Rows from block 9 of a small CTC audio transcriber, named by matrix and row number. Rows with one number within an expert belong to one neuron, the router's apart. Each number is 50 + 12 x the weight over its row's rms, rounded and kept within 0 to 99. All counts start at 0.
Before each expert's rows are labels from the 100 clips, of 14976, where the router gives the expert most weight on average: "top examples" is what is common among them. Only what is clearly more common there than usual is listed. The data: short read English sentences (LibriTTS-R).
# router: slot weights (model.blocks.9.mlp.router.weight, 8x256, trained with AdamW), inputs 208-255
# up: expert up (model.blocks.9.mlp.up, 8x128x256), inputs 208-255
# down: expert down (model.blocks.9.mlp.down, 8x256x128, transposed), outputs 208-255

# expert 7
top examples: the word "you"
router.7:41 31 44 40 17 48 46 47 50 47 51 38 61 37 50 57 28 41 57 51 68 61 58 41 55 48 56 51 54 52 64 52 52 37 37 43 54 78 29 46 64 61 63 28 39 55 30 45
up.30:57 60 47 45 46 58 52 44 23 40 60 58 46 48 83 62 58 64 55 46 48 55 24 64 53 58 31 55 50 56 45 47 43 43 54 66 40 59 35 54 36 38 71 38 69 38 39 16
down.30:55 53 65 42 33 60 35 63 67 42 34 67 46 52 49 45 51 57 52 39 27 47 70 57 36 62 40 66 63 54 58 63 79 40 40 62 63 36 60 51 45 55 61 39 45 68 47 31
up.31:55 43 51 61 59 37 47 53 68 58 41 49 55 56 68 54 44 41 46 58 43 44 51 51 54 55 42 75 45 47 53 47 34 53 46 44 28 74 46 47 58 42 26 34 43 26 57 58
down.31:29 63 52 61 32 39 49 58 48 56 54 51 63 36 54 52 47 35 41 52 53 65 66 70 53 36 63 53 48 53 40 59 35 50 38 30 56 49 49 50 36 55 68 33 55 63 41 51
up.32:57 38 50 37 31 53 50 47 50 46 47 44 38 64 73 56 77 43 53 42 47 32 76 57 51 47 57 51 42 37 37 46 47 52 40 66 32 34 60 51 30 35 17 27 30 43 41 70
down.32:50 61 51 66 25 52 55 39 53 61 30 52 63 55 58 41 35 40 84 55 54 39 63 51 47 63 73 49 65 31 67 58 48 45 33 50 57 44 53 63 37 40 71 42 41 39 65 61
up.33:58 48 41 28 49 57 45 55 22 58 22 37 66 59 56 45 61 29 49 53 60 54 42 62 46 75 67 51 35 42 57 40 70 41 49 53 44 63 25 52 42 61 57 76 52 49 28 44
down.33:50 39 44 39 42 47 24 58 15 58 54 45 36 68 46 61 70 52 64 54 37 70 74 70 49 57 59 40 57 45 75 38 50 34 48 57 45 43 43 31 49 51 59 45 36 71 55 45
up.34:46 62 83 67 25 54 54 44 55 51 62 62 51 50 27 57 50 63 55 48 50 40 42 45 57 27 44 53 51 60 43 64 50 45 58 32 47 35 61 68 44 60 44 63 36 41 76 68
down.34:59 26 43 44 37 59 59 65 40 51 46 39 31 57 46 46 45 47 56 66 60 48 45 60 39 57 61 62 33 62 60 58 42 67 65 53 32 53 66 58 70 45 46 44 54 33 34 65
up.35:46 57 40 58 68 46 58 48 62 49 49 47 40 70 39 53 39 37 59 51 31 60 38 62 46 41 35 57 44 30 42 65 33 41 40 47 51 62 63 79 44 75 34 45 51 48 54 56
down.35:47 50 51 26 41 54 35 66 57 50 53 57 39 54 62 66 48 55 55 75 58 45 34 61 43 55 51 59 51 42 75 59 55 67 51 55 60 60 51 47 63 50 47 51 29 43 40 49
up.36:60 45 56 34 49 61 44 43 45 70 36 81 30 51 64 38 52 39 39 44 43 59 56 57 38 54 49 46 51 44 60 39 32 81 56 76 65 66 47 51 45 46 25 42 37 49 51 66
down.36:49 49 27 61 44 46 44 32 46 50 45 62 37 29 28 31 40 59 39 68 45 37 56 60 47 55 44 58 57 68 49 58 38 56 38 53 48 60 62 63 51 68 32 42 65 62 49 44
up.37:53 63 47 39 47 21 44 48 52 76 42 64 50 54 31 51 43 61 51 54 64 60 51 32 60 77 65 39 56 65 38 44 53 36 60 46 51 38 63 51 66 49 63 60 55 68 47 36
down.37:72 46 39 58 53 44 49 51 59 55 39 61 49 18 36 48 52 53 62 63 42 34 50 58 49 56 46 51 65 45 30 69 54 16 54 25 29 55 34 41 47 57 67 36 46 62 53 53
up.38:48 63 45 66 50 59 32 50 36 44 34 66 35 51 58 45 54 49 37 54 51 65 58 62 59 49 40 53 51 46 37 38 58 50 53 55 42 58 48 57 50 40 55 22 75 33 36 36
down.38:62 64 55 57 35 52 71 54 30 51 23 52 45 40 51 58 64 32 41 67 49 48 43 42 64 62 52 45 63 42 49 52 60 29 60 53 52 33 42 58 55 62 85 40 46 52 46 54
up.39:64 62 23 69 46 34 49 39 46 67 67 50 36 56 41 46 44 46 54 66 66 48 46 43 66 35 45 55 42 51 40 37 55 59 37 55 51 54 39 52 44 43 66 46 62 44 46 59
down.39:63 51 42 48 62 44 69 62 57 71 39 73 37 60 77 49 56 38 37 49 50 52 71 39 57 66 39 49 53 59 68 41 24 55 39 31 43 56 46 60 52 35 34 64 43 44 59 57
up.40:56 55 54 46 63 28 38 50 08 66 53 61 58 54 44 63 28 56 52 64 56 59 50 46 64 36 74 35 50 58 62 47 38 34 35 61 52 34 70 44 62 45 25 49 37 52 46 60
down.40:57 52 45 71 44 59 40 76 54 34 38 32 46 42 39 31 30 69 61 69 54 71 43 68 47 53 64 36 55 65 42 56 55 70 59 52 66 57 41 42 55 27 43 54 49 43 59 46
up.41:64 56 57 83 53 47 63 75 71 48 49 47 66 51 41 54 60 77 25 54 55 61 56 35 43 59 35 43 56 60 37 62 54 51 55 52 53 44 34 42 26 71 54 48 48 22 48 35
down.41:38 36 45 40 53 62 50 44 36 54 55 52 65 79 39 67 58 66 71 35 65 29 24 51 25 72 55 72 55 46 54 52 42 51 63 40 42 61 74 70 56 45 39 49 31 37 55 75
up.42:51 40 29 34 54 48 27 44 57 47 63 60 39 40 62 33 49 49 68 60 47 14 54 42 49 42 43 70 38 39 58 59 40 45 28 40 53 49 69 54 38 73 36 49 40 42 53 82
down.42:39 50 62 58 45 41 61 58 42 44 45 65 72 48 80 38 58 57 45 53 54 65 60 46 45 38 36 46 59 30 58 35 31 37 41 53 34 41 57 64 54 61 31 24 43 66 63 61
up.43:44 32 37 42 56 67 39 60 37 45 56 50 45 67 64 37 44 37 72 55 53 51 48 71 36 38 31 50 29 42 44 58 49 39 57 46 54 41 69 26 47 24 49 49 57 45 38 53
down.43:43 43 71 42 48 45 29 69 49 52 50 52 51 48 46 66 43 50 35 42 34 52 76 65 38 71 54 44 66 62 37 57 79 59 68 45 36 32 46 62 68 51 34 25 54 68 47 42
up.44:31 57 62 45 42 54 33 49 57 45 33 63 61 50 51 52 34 33 49 55 47 51 50 33 49 50 66 59 44 40 64 60 60 45 50 39 62 73 37 60 56 54 48 51 63 30 67 75
down.44:84 54 71 62 58 46 32 34 32 52 48 54 27 41 54 57 50 53 59 49 72 40 55 53 31 43 58 61 43 54 52 37 73 60 35 42 64 48 59 67 47 58 51 54 54 67 52 54
up.45:35 61 38 48 35 53 47 33 40 40 68 44 53 36 65 66 70 53 55 74 48 60 35 56 65 31 67 28 46 58 27 55 53 42 63 59 39 43 63 41 49 41 49 58 21 60 45 56
down.45:41 64 46 47 56 75 52 38 55 42 40 44 56 46 36 41 64 62 68 50 63 61 50 59 75 41 62 40 44 49 48 41 39 40 38 45 53 32 36 36 67 51 51 57 76 30 54 47

# expert 6
top examples: the word "i"
router.6:53 66 47 65 72 37 68 71 81 36 52 51 54 46 52 47 50 42 27 59 48 46 43 75 60 30 59 45 26 46 35 35 61 56 48 34 48 33 24 39 33 49 42 63 67 58 73 36
up.30:49 47 46 34 47 58 57 67 65 35 33 48 53 70 49 61 41 64 57 68 53 35 67 64 72 46 44 54 55 59 51 65 53 60 51 46 39 16 61 53 43 60 48 26 48 59 58 45
down.30:35 61 42 67 37 54 72 67 52 47 24 71 31 70 53 44 40 44 46 66 66 58 25 41 39 49 52 46 60 67 68 52 57 59 44 42 40 67 61 53 63 30 60 32 50 57 61 51
up.31:51 61 62 47 61 68 36 65 49 57 59 76 65 41 28 41 56 43 60 58 37 49 56 29 50 35 41 50 61 67 47 40 52 55 47 64 53 47 49 28 18 37 36 47 45 35 65 56
down.31:28 55 47 43 72 31 50 51 56 45 59 33 60 44 51 67 34 66 64 60 34 54 55 44 51 34 52 59 44 59 46 63 39 49 57 35 70 76 40 65 58 41 15 50 75 42 57 60
up.32:47 46 69 43 44 55 44 62 82 57 69 09 51 86 51 54 24 56 61 34 43 52 68 41 37 49 44 43 48 58 44 60 41 65 59 56 53 47 62 65 53 29 35 43 60 44 49 49
down.32:59 54 59 54 72 61 53 36 46 63 37 62 43 52 27 38 45 49 45 50 71 42 26 34 53 38 48 57 73 39 50 52 36 60 65 51 68 65 53 41 51 55 46 56 48 38 30 46
up.33:61 62 53 28 56 54 66 64 46 61 52 44 45 40 47 73 56 34 56 63 66 54 33 58 52 67 60 22 59 29 56 58 57 71 50 32 49 71 50 48 49 62 52 40 53 39 28 46
down.33:58 36 50 46 48 37 43 50 42 60 59 33 41 35 67 67 30 58 62 58 61 49 64 36 63 59 36 55 31 76 50 59 41 73 63 40 56 21 34 27 67 39 32 38 47 21 45 66
up.34:58 49 25 39 35 58 45 53 43 56 52 59 47 47 51 48 65 60 46 52 50 17 64 50 48 53 37 81 39 36 60 58 73 64 47 41 35 72 63 48 64 62 39 69 45 50 43 34
down.34:47 43 41 50 67 47 58 90 52 57 49 46 36 53 28 43 51 31 62 70 55 69 59 40 49 49 23 47 63 30 62 67 74 25 36 40 62 29 65 37 63 37 56 29 52 60 48 67
up.35:66 57 65 47 54 71 56 38 58 42 43 52 52 53 57 45 64 52 46 54 56 50 52 52 53 75 65 59 49 48 51 48 55 59 50 51 45 42 47 37 56 51 41 61 53 60 64 47
down.35:34 30 39 73 54 48 47 39 45 72 57 52 59 60 37 57 46 59 28 20 40 59 45 58 40 31 61 46 40 39 46 61 14 41 34 49 60 32 43 67 48 32 56 64 38 34 45 55
up.36:44 68 32 34 65 42 46 31 65 62 52 42 44 32 74 39 49 53 28 42 35 42 45 66 64 44 50 49 56 34 52 40 43 57 53 44 44 65 33 75 41 47 40 59 30 60 56 56
down.36:40 71 65 47 49 50 38 31 36 71 47 59 36 50 52 45 55 32 39 43 66 65 50 56 43 59 46 50 62 56 37 53 36 49 48 65 64 42 47 54 36 56 43 63 53 58 44 35
up.37:64 46 48 42 62 56 52 41 70 69 44 49 52 65 36 44 44 28 63 61 38 40 46 30 41 39 51 55 33 41 41 57 39 38 40 54 66 41 55 36 53 37 46 46 41 57 43 15
down.37:52 56 42 48 45 43 54 62 36 44 49 62 55 50 47 41 55 75 35 39 56 32 49 60 55 27 41 39 26 58 47 56 29 49 41 41 51 43 30 48 60 78 60 64 42 56 50 58
up.38:66 51 62 37 47 51 39 44 77 45 59 85 31 60 50 41 51 41 56 44 62 51 38 54 30 69 68 72 34 51 41 65 47 56 58 35 51 62 23 60 31 51 45 68 35 64 51 74
down.38:59 66 50 48 30 47 42 62 30 46 37 54 51 79 37 41 56 61 34 70 67 27 56 59 52 61 65 31 50 49 56 52 20 40 43 77 43 51 54 41 76 53 42 45 42 64 33 37
up.39:53 44 44 45 47 54 62 48 30 62 43 46 44 62 46 54 30 69 54 50 40 41 47 43 56 35 60 47 40 25 38 28 41 64 63 54 55 39 59 68 74 58 47 47 47 48 44 62
down.39:50 65 52 50 52 42 69 66 46 38 39 57 24 47 58 52 44 53 31 60 49 63 44 53 49 46 65 50 62 59 60 46 40 58 30 56 39 21 45 59 61 59 36 53 43 58 56 48
up.40:46 73 38 56 66 41 47 37 33 60 43 53 27 66 43 43 67 68 62 49 41 69 57 58 43 61 62 28 44 47 46 34 59 55 26 72 36 48 53 54 63 50 55 43 55 76 43 45
down.40:61 71 49 75 53 35 50 54 15 46 66 54 63 34 54 63 54 59 51 69 28 54 45 67 49 67 44 47 70 23 39 55 52 32 42 36 40 58 43 59 50 49 59 44 43 38 46 49
up.41:39 28 52 44 45 29 34 57 57 81 37 45 65 50 42 55 49 41 36 46 45 43 42 50 51 32 52 28 55 57 58 42 49 35 65 54 53 39 63 57 42 54 84 46 44 43 33 43
down.41:49 41 28 60 33 54 60 38 36 51 48 54 44 48 52 68 58 68 44 40 34 56 46 40 33 47 64 51 39 55 58 47 36 52 53 38 58 60 55 63 59 58 44 23 68 41 16 52
up.42:44 41 52 43 47 55 59 49 54 38 60 65 58 41 36 60 26 51 49 67 69 68 46 49 30 44 46 53 43 51 43 39 42 53 65 46 42 54 37 65 27 49 80 11 49 67 61 68
down.42:81 52 52 47 46 64 40 58 46 52 50 25 51 62 50 52 53 47 55 69 71 42 71 56 49 68 56 61 70 39 72 59 48 61 75 70 46 72 44 36 48 57 41 37 58 27 34 39
up.43:38 46 52 60 42 35 43 66 33 47 57 46 60 52 44 52 42 71 48 54 48 52 47 39 26 63 63 64 55 42 35 57 42 36 64 42 51 50 81 42 51 76 55 69 53 45 45 39
down.43:55 58 36 42 62 51 74 43 56 37 70 62 40 71 70 68 56 44 38 44 49 48 62 57 47 46 45 45 22 57 47 18 44 44 68 45 42 54 73 61 76 45 53 55 40 48 59 33
up.44:44 47 55 43 25 45 50 66 31 61 49 62 65 43 57 70 32 60 48 65 70 59 57 71 63 58 89 29 56 70 68 59 62 26 53 49 40 35 51 43 61 53 69 57 65 38 63 45
down.44:48 63 70 49 42 56 53 41 58 41 36 54 41 49 40 52 56 35 30 34 48 26 59 56 70 16 49 45 26 58 53 39 38 44 59 32 43 31 55 56 41 69 14 46 39 77 39 50
up.45:55 42 43 33 58 59 52 68 59 77 83 50 53 41 32 51 48 47 48 56 33 47 31 53 26 45 34 23 61 63 49 39 41 51 31 27 51 45 61 46 45 53 44 63 64 43 50 46
down.45:61 47 62 52 46 58 55 53 44 82 57 37 60 20 32 40 76 54 60 57 47 70 58 67 51 48 46 62 46 67 37 58 60 41 59 69 39 33 45 51 55 56 38 52 62 46 73 60

# expert 4
top examples: the word "was"
router.4:37 41 46 50 73 44 42 55 55 34 57 39 39 40 38 51 67 35 33 46 35 58 53 34 49 59 39 62 37 42 42 48 58 68 45 63 45 44 47 66 62 54 64 80 37 53 47 66
up.30:47 54 47 56 47 52 52 68 48 60 61 52 51 67 61 37 55 50 61 67 59 58 23 44 38 43 45 55 49 32 62 39 61 62 49 54 39 67 33 49 55 57 51 44 43 61 43 51
down.30:38 53 35 30 74 58 58 61 45 67 58 56 53 43 53 62 33 72 53 48 54 62 43 39 47 54 72 50 48 46 52 55 49 56 23 67 61 60 67 40 32 35 64 49 52 51 65 68
up.31:51 34 50 62 54 62 45 66 44 47 72 49 69 50 52 50 77 36 54 30 45 56 45 61 46 44 48 40 60 63 69 54 27 32 43 59 22 53 37 41 54 48 55 45 46 42 49 29
down.31:83 40 54 54 42 64 57 52 43 38 45 42 30 44 39 58 41 55 58 57 41 49 33 64 48 76 50 63 69 53 51 44 52 45 60 56 46 47 50 44 73 60 50 57 51 41 50 60
up.32:65 47 63 61 27 37 47 42 59 60 62 67 38 39 40 54 65 51 36 43 64 25 65 48 56 48 59 45 40 55 65 50 34 50 49 37 61 25 45 43 42 41 50 47 63 48 63 29
down.32:62 59 43 57 38 58 30 53 63 50 34 56 37 53 74 57 58 41 53 16 57 55 40 48 63 58 77 69 44 44 66 63 51 56 61 45 51 65 43 53 77 47 38 38 53 34 42 47
up.33:43 43 33 58 41 31 53 43 41 61 59 44 57 44 41 32 51 64 70 67 62 50 50 74 40 59 46 26 50 64 42 61 41 52 57 44 52 73 43 48 78 54 51 47 46 57 73 38
down.33:55 58 51 61 41 58 34 65 53 71 54 49 60 51 40 58 62 68 35 31 48 42 42 36 65 38 50 58 76 40 44 59 69 40 53 51 35 45 46 51 53 26 55 51 41 50 34 64
up.34:57 56 68 55 16 38 61 52 23 49 41 44 58 59 48 51 44 48 51 54 59 26 40 41 48 54 68 62 64 48 68 44 30 75 75 38 67 59 69 45 52 48 50 51 47 57 37 34
down.34:44 45 51 31 48 53 48 59 63 68 28 65 48 41 45 43 62 40 54 42 42 40 55 51 56 54 32 51 34 32 63 49 36 27 54 41 43 57 57 61 39 27 51 42 77 60 57 56
up.35:65 43 41 74 35 48 61 46 50 54 32 58 50 55 48 35 30 60 55 37 36 41 48 40 52 80 41 56 37 57 40 49 32 69 41 62 39 63 37 61 70 40 48 63 45 50 40 31
down.35:49 57 50 56 44 43 40 57 53 59 42 46 44 52 30 53 59 61 25 23 32 40 30 51 65 46 55 55 64 72 35 51 68 60 47 56 61 44 27 49 39 54 26 26 54 48 34 46
up.36:39 51 46 35 78 68 50 60 58 54 51 43 61 43 54 26 35 75 57 80 39 63 53 42 48 31 77 48 47 27 47 27 57 41 45 53 49 28 61 59 66 67 61 41 40 48 17 52
down.36:55 49 75 55 68 41 55 44 42 40 42 57 75 31 64 43 50 29 52 51 31 43 54 58 51 62 38 43 51 36 51 58 63 52 22 58 53 67 56 20 49 54 60 54 60 32 37 67
up.37:43 62 35 75 59 40 47 38 34 40 53 60 30 58 53 53 45 76 58 54 47 69 69 55 60 59 54 62 38 49 86 37 30 47 43 50 52 37 61 51 34 55 53 36 50 55 47 67
down.37:60 39 46 47 47 33 45 58 27 68 51 53 53 39 38 61 68 61 55 54 72 53 61 39 44 44 35 66 62 46 45 36 66 40 56 34 49 61 50 47 37 61 60 65 48 73 33 59
up.38:61 46 44 38 58 48 46 45 50 62 52 60 47 50 47 53 71 61 43 49 53 58 57 45 45 51 71 38 67 47 52 55 42 38 38 56 45 49 54 39 49 44 39 41 44 52 51 61
down.38:40 28 75 40 60 36 59 56 44 50 55 47 56 37 61 46 56 27 52 44 48 55 44 53 47 55 50 37 54 46 67 41 48 44 19 57 27 59 68 61 28 63 44 37 44 45 70 48
up.39:53 70 48 39 54 45 60 54 25 44 32 69 44 89 57 38 33 45 55 58 40 44 36 41 57 48 72 72 44 66 47 26 55 77 41 65 66 51 56 44 42 61 43 45 27 54 53 71
down.39:25 40 45 58 71 48 28 46 56 58 70 38 63 44 65 33 45 50 56 50 68 63 37 42 32 61 46 56 47 38 75 55 48 44 64 47 57 60 40 32 61 58 55 35 35 62 31 44
up.40:71 73 56 48 55 37 30 36 77 56 63 67 34 33 74 43 54 70 55 47 45 48 44 37 66 52 48 40 30 61 55 45 48 36 52 56 55 62 39 50 27 47 54 32 51 60 33 49
down.40:52 51 52 44 52 49 51 50 54 49 59 31 42 51 29 27 62 54 56 53 54 42 61 50 48 45 42 45 48 59 45 62 68 49 48 86 58 27 23 53 46 45 42 68 50 38 56 18
up.41:37 55 26 50 47 54 65 50 67 32 45 72 57 42 48 48 38 41 53 58 57 48 37 47 73 38 45 59 61 65 52 68 69 36 54 21 65 62 48 62 40 23 57 62 69 46 73 67
down.41:53 64 54 35 49 64 56 56 41 60 40 41 68 39 53 51 39 65 70 52 38 52 52 43 84 41 40 47 55 52 47 66 56 62 58 37 45 70 48 36 64 53 60 27 27 55 48 49
up.42:36 30 59 34 42 37 48 43 51 49 48 57 51 28 64 45 59 56 50 31 34 53 54 31 64 46 56 54 62 46 63 61 47 29 40 48 44 33 47 35 44 42 39 56 68 48 43 65
down.42:50 63 17 63 41 44 33 35 35 65 55 42 51 75 39 49 24 56 51 57 63 69 31 48 70 51 31 45 41 46 35 39 45 70 58 70 53 59 35 54 69 64 47 30 53 62 36 73
up.43:33 63 53 49 37 54 51 36 74 38 32 40 53 64 41 49 56 66 41 52 45 46 40 32 48 44 56 43 32 72 61 51 62 30 28 43 78 47 39 60 54 49 72 27 45 63 47 40
down.43:42 61 50 40 68 56 66 45 48 46 55 69 59 44 56 37 36 80 35 43 80 72 38 65 44 29 33 52 67 58 57 59 39 46 24 40 54 40 47 51 48 53 58 40 54 41 54 49
up.44:84 44 43 80 41 38 41 48 53 32 47 54 54 58 57 51 46 45 34 50 79 59 50 33 59 48 51 62 45 47 47 30 32 32 51 47 56 55 44 54 41 26 58 43 49 62 61 31
down.44:62 53 41 42 59 58 43 57 30 18 47 46 42 65 42 80 44 36 71 64 51 75 50 50 56 70 58 58 28 33 40 73 29 56 54 56 62 44 34 53 80 45 38 46 36 35 28 73
up.45:38 49 41 34 55 70 31 44 70 43 31 50 64 45 55 38 45 29 49 35 46 58 35 40 61 41 64 63 65 52 34 49 43 55 57 38 49 56 41 50 49 71 62 34 23 41 53 55
down.45:42 65 54 66 26 44 46 54 64 73 54 74 57 51 64 62 40 61 43 52 50 47 41 66 28 53 68 55 56 53 49 35 50 42 57 55 45 53 76 47 54 58 28 58 46 52 38 49

# expert 2
top examples: the word "of"
router.2:47 32 49 48 67 40 66 48 35 49 48 49 49 65 43 28 56 55 50 34 69 54 56 51 60 52 58 47 69 29 45 69 49 49 61 41 35 34 68 45 50 67 72 40 59 31 45 47
up.30:31 55 32 54 38 55 58 59 29 66 58 49 61 53 91 55 56 59 46 58 60 49 38 43 56 69 75 57 43 57 55 53 60 56 31 51 57 55 50 64 64 54 53 58 49 55 50 61
down.30:42 75 32 67 52 55 56 76 58 29 40 61 38 47 44 42 56 57 48 65 59 53 81 60 63 36 66 52 41 58 73 35 37 53 54 50 47 54 67 35 32 35 63 37 40 40 52 50
up.31:50 50 62 61 46 43 66 50 31 42 57 46 53 52 64 43 39 34 43 59 54 17 52 34 50 43 45 33 52 79 55 36 31 71 55 40 55 75 61 50 48 42 42 40 50 42 36 59
down.31:52 45 34 60 63 54 58 45 25 46 35 40 57 42 34 63 73 48 72 43 47 53 45 48 58 57 46 57 62 37 44 22 47 47 43 61 67 53 49 60 64 41 62 68 53 38 57 31
up.32:65 54 53 60 33 49 45 40 56 61 40 73 45 52 48 64 48 61 34 64 55 63 39 59 55 79 35 42 51 51 44 47 27 53 54 61 57 57 44 40 48 30 55 35 67 51 69 33
down.32:31 57 48 54 73 52 58 37 45 64 52 65 37 63 53 31 49 44 66 50 32 54 37 30 37 69 41 40 51 43 52 66 58 51 18 44 39 57 31 42 67 59 54 54 34 69 46 52
up.33:61 55 49 40 57 56 40 50 59 53 50 57 46 59 57 61 53 36 58 31 52 55 28 58 52 53 43 48 49 82 52 62 38 38 49 26 51 50 35 37 51 42 51 44 58 52 38 32
down.33:60 40 57 45 28 37 45 54 42 54 51 38 56 54 61 57 48 42 51 60 42 53 41 59 44 47 32 58 51 60 46 56 34 63 82 33 62 52 34 55 62 47 45 67 60 68 74 57
up.34:49 44 52 70 47 40 48 64 57 26 60 50 63 45 51 60 61 50 54 55 58 47 26 38 59 43 37 43 51 36 47 62 55 59 52 54 39 63 43 69 61 43 51 56 44 41 58 56
down.34:57 57 64 54 46 44 50 35 53 40 38 30 62 63 31 33 46 38 41 37 54 68 36 49 55 28 55 46 52 69 70 62 55 59 32 55 50 50 43 61 57 70 51 48 45 65 44 49
up.35:55 65 44 41 65 49 43 21 54 54 33 34 39 40 41 52 56 46 37 63 51 50 42 53 55 52 24 49 63 49 46 47 48 50 46 31 47 60 36 65 78 57 50 49 45 71 47 46
down.35:48 55 26 36 24 57 44 32 66 47 29 66 51 39 61 54 61 56 51 58 36 63 47 48 43 54 60 48 40 55 45 51 37 56 28 47 61 49 45 47 67 67 44 68 55 37 41 56
up.36:53 35 41 58 66 64 62 57 35 47 59 50 34 53 59 64 55 33 44 55 51 66 56 27 46 47 27 59 44 38 61 45 29 55 49 44 45 60 40 40 60 68 55 43 43 54 53 47
down.36:50 38 54 41 77 42 54 63 38 59 47 40 34 64 46 30 59 25 57 55 47 51 44 48 72 45 72 50 64 62 63 75 59 38 50 49 33 59 67 47 60 45 61 55 52 64 53 48
up.37:46 53 85 51 45 46 61 44 52 40 57 63 69 41 47 46 50 48 49 58 36 75 47 30 60 50 66 51 48 49 58 68 32 22 62 63 53 38 57 37 53 72 62 22 46 37 49 66
down.37:34 72 77 41 85 37 46 50 50 46 45 36 60 61 60 51 50 59 47 49 65 50 59 38 43 44 68 38 47 75 31 43 35 57 50 53 53 40 60 44 49 59 54 56 50 42 75 69
up.38:60 70 74 43 40 49 47 45 46 58 37 48 71 42 60 58 37 51 53 36 37 35 33 64 45 45 61 24 64 25 45 64 48 55 43 46 45 37 50 20 55 37 34 51 46 36 66 32
down.38:71 61 39 46 70 62 67 46 55 64 68 60 45 87 47 33 44 49 44 59 40 07 55 44 52 42 63 56 54 64 56 59 37 82 55 47 49 71 73 37 42 46 52 56 47 32 65 63
up.39:51 57 62 60 43 32 48 33 43 51 50 47 32 53 64 21 45 52 52 47 51 44 53 48 61 63 41 62 52 65 47 40 57 28 41 50 34 37 53 54 36 51 46 62 46 61 43 25
down.39:65 56 55 46 60 56 60 50 48 50 41 49 49 86 34 52 56 45 50 61 63 42 55 82 50 40 53 38 42 86 29 31 31 65 50 39 49 43 55 39 48 45 50 42 38 68 46 38
up.40:57 57 52 48 57 57 41 35 41 44 56 29 47 75 57 66 44 62 57 52 72 48 35 71 59 61 44 64 50 64 57 46 31 34 67 40 54 55 46 62 55 52 60 70 60 56 38 53
down.40:48 57 55 36 53 55 50 47 49 45 61 46 40 40 40 43 59 47 29 39 39 49 65 68 61 65 59 42 44 50 52 46 46 55 54 54 62 48 63 40 56 16 49 58 51 49 66 75
up.41:27 35 65 55 53 50 51 51 51 51 73 62 54 48 36 41 60 62 57 47 45 39 57 38 70 40 60 66 38 64 55 58 50 48 42 64 61 57 36 42 51 63 29 52 42 20 31 65
down.41:65 59 40 38 41 24 56 63 38 72 30 29 56 41 51 44 58 55 66 41 56 47 57 44 21 52 58 52 50 62 77 64 38 49 48 38 41 32 56 53 48 65 40 37 53 53 55 64
up.42:45 51 48 54 46 36 74 70 53 46 32 55 46 41 53 45 45 48 57 63 44 33 66 56 64 48 47 55 53 46 57 55 47 44 48 41 40 39 73 45 43 24 42 34 57 45 37 72
down.42:28 19 65 56 29 57 31 50 34 52 75 38 46 35 49 42 57 54 49 55 43 56 45 40 65 65 68 57 26 50 74 46 51 32 41 52 48 49 63 74 54 56 24 48 40 61 64 30
up.43:68 54 49 41 48 61 48 68 25 57 75 54 33 39 64 38 56 57 56 46 57 63 54 29 28 61 72 43 55 49 72 43 47 54 54 42 62 35 74 56 40 23 41 51 51 36 33 62
down.43:52 49 50 66 27 62 23 77 56 33 40 58 45 31 43 61 73 61 52 37 60 35 61 52 58 41 44 45 37 60 57 47 43 32 60 52 56 60 51 60 33 34 52 38 37 37 41 35
up.44:60 48 68 59 52 77 56 57 61 43 47 55 67 69 40 57 31 33 56 43 36 41 56 57 41 56 24 57 40 53 66 56 67 52 75 48 67 54 58 69 30 55 65 41 39 34 42 52
down.44:39 56 46 34 28 47 46 53 64 63 57 62 48 47 45 62 54 14 53 71 34 58 29 52 50 67 37 36 51 52 69 40 28 51 68 56 54 50 22 51 66 48 48 59 49 38 32 27
up.45:42 30 73 26 36 59 47 41 43 29 35 43 56 25 55 46 52 44 40 63 60 42 63 61 46 55 48 41 47 48 55 65 42 56 36 49 51 59 73 65 43 51 73 65 38 55 31 35
down.45:54 43 32 71 39 26 39 44 44 38 59 45 51 61 39 39 67 53 49 54 37 60 72 57 58 58 38 48 70 53 58 53 49 36 49 54 49 36 43 25 66 57 71 48 57 63 62 65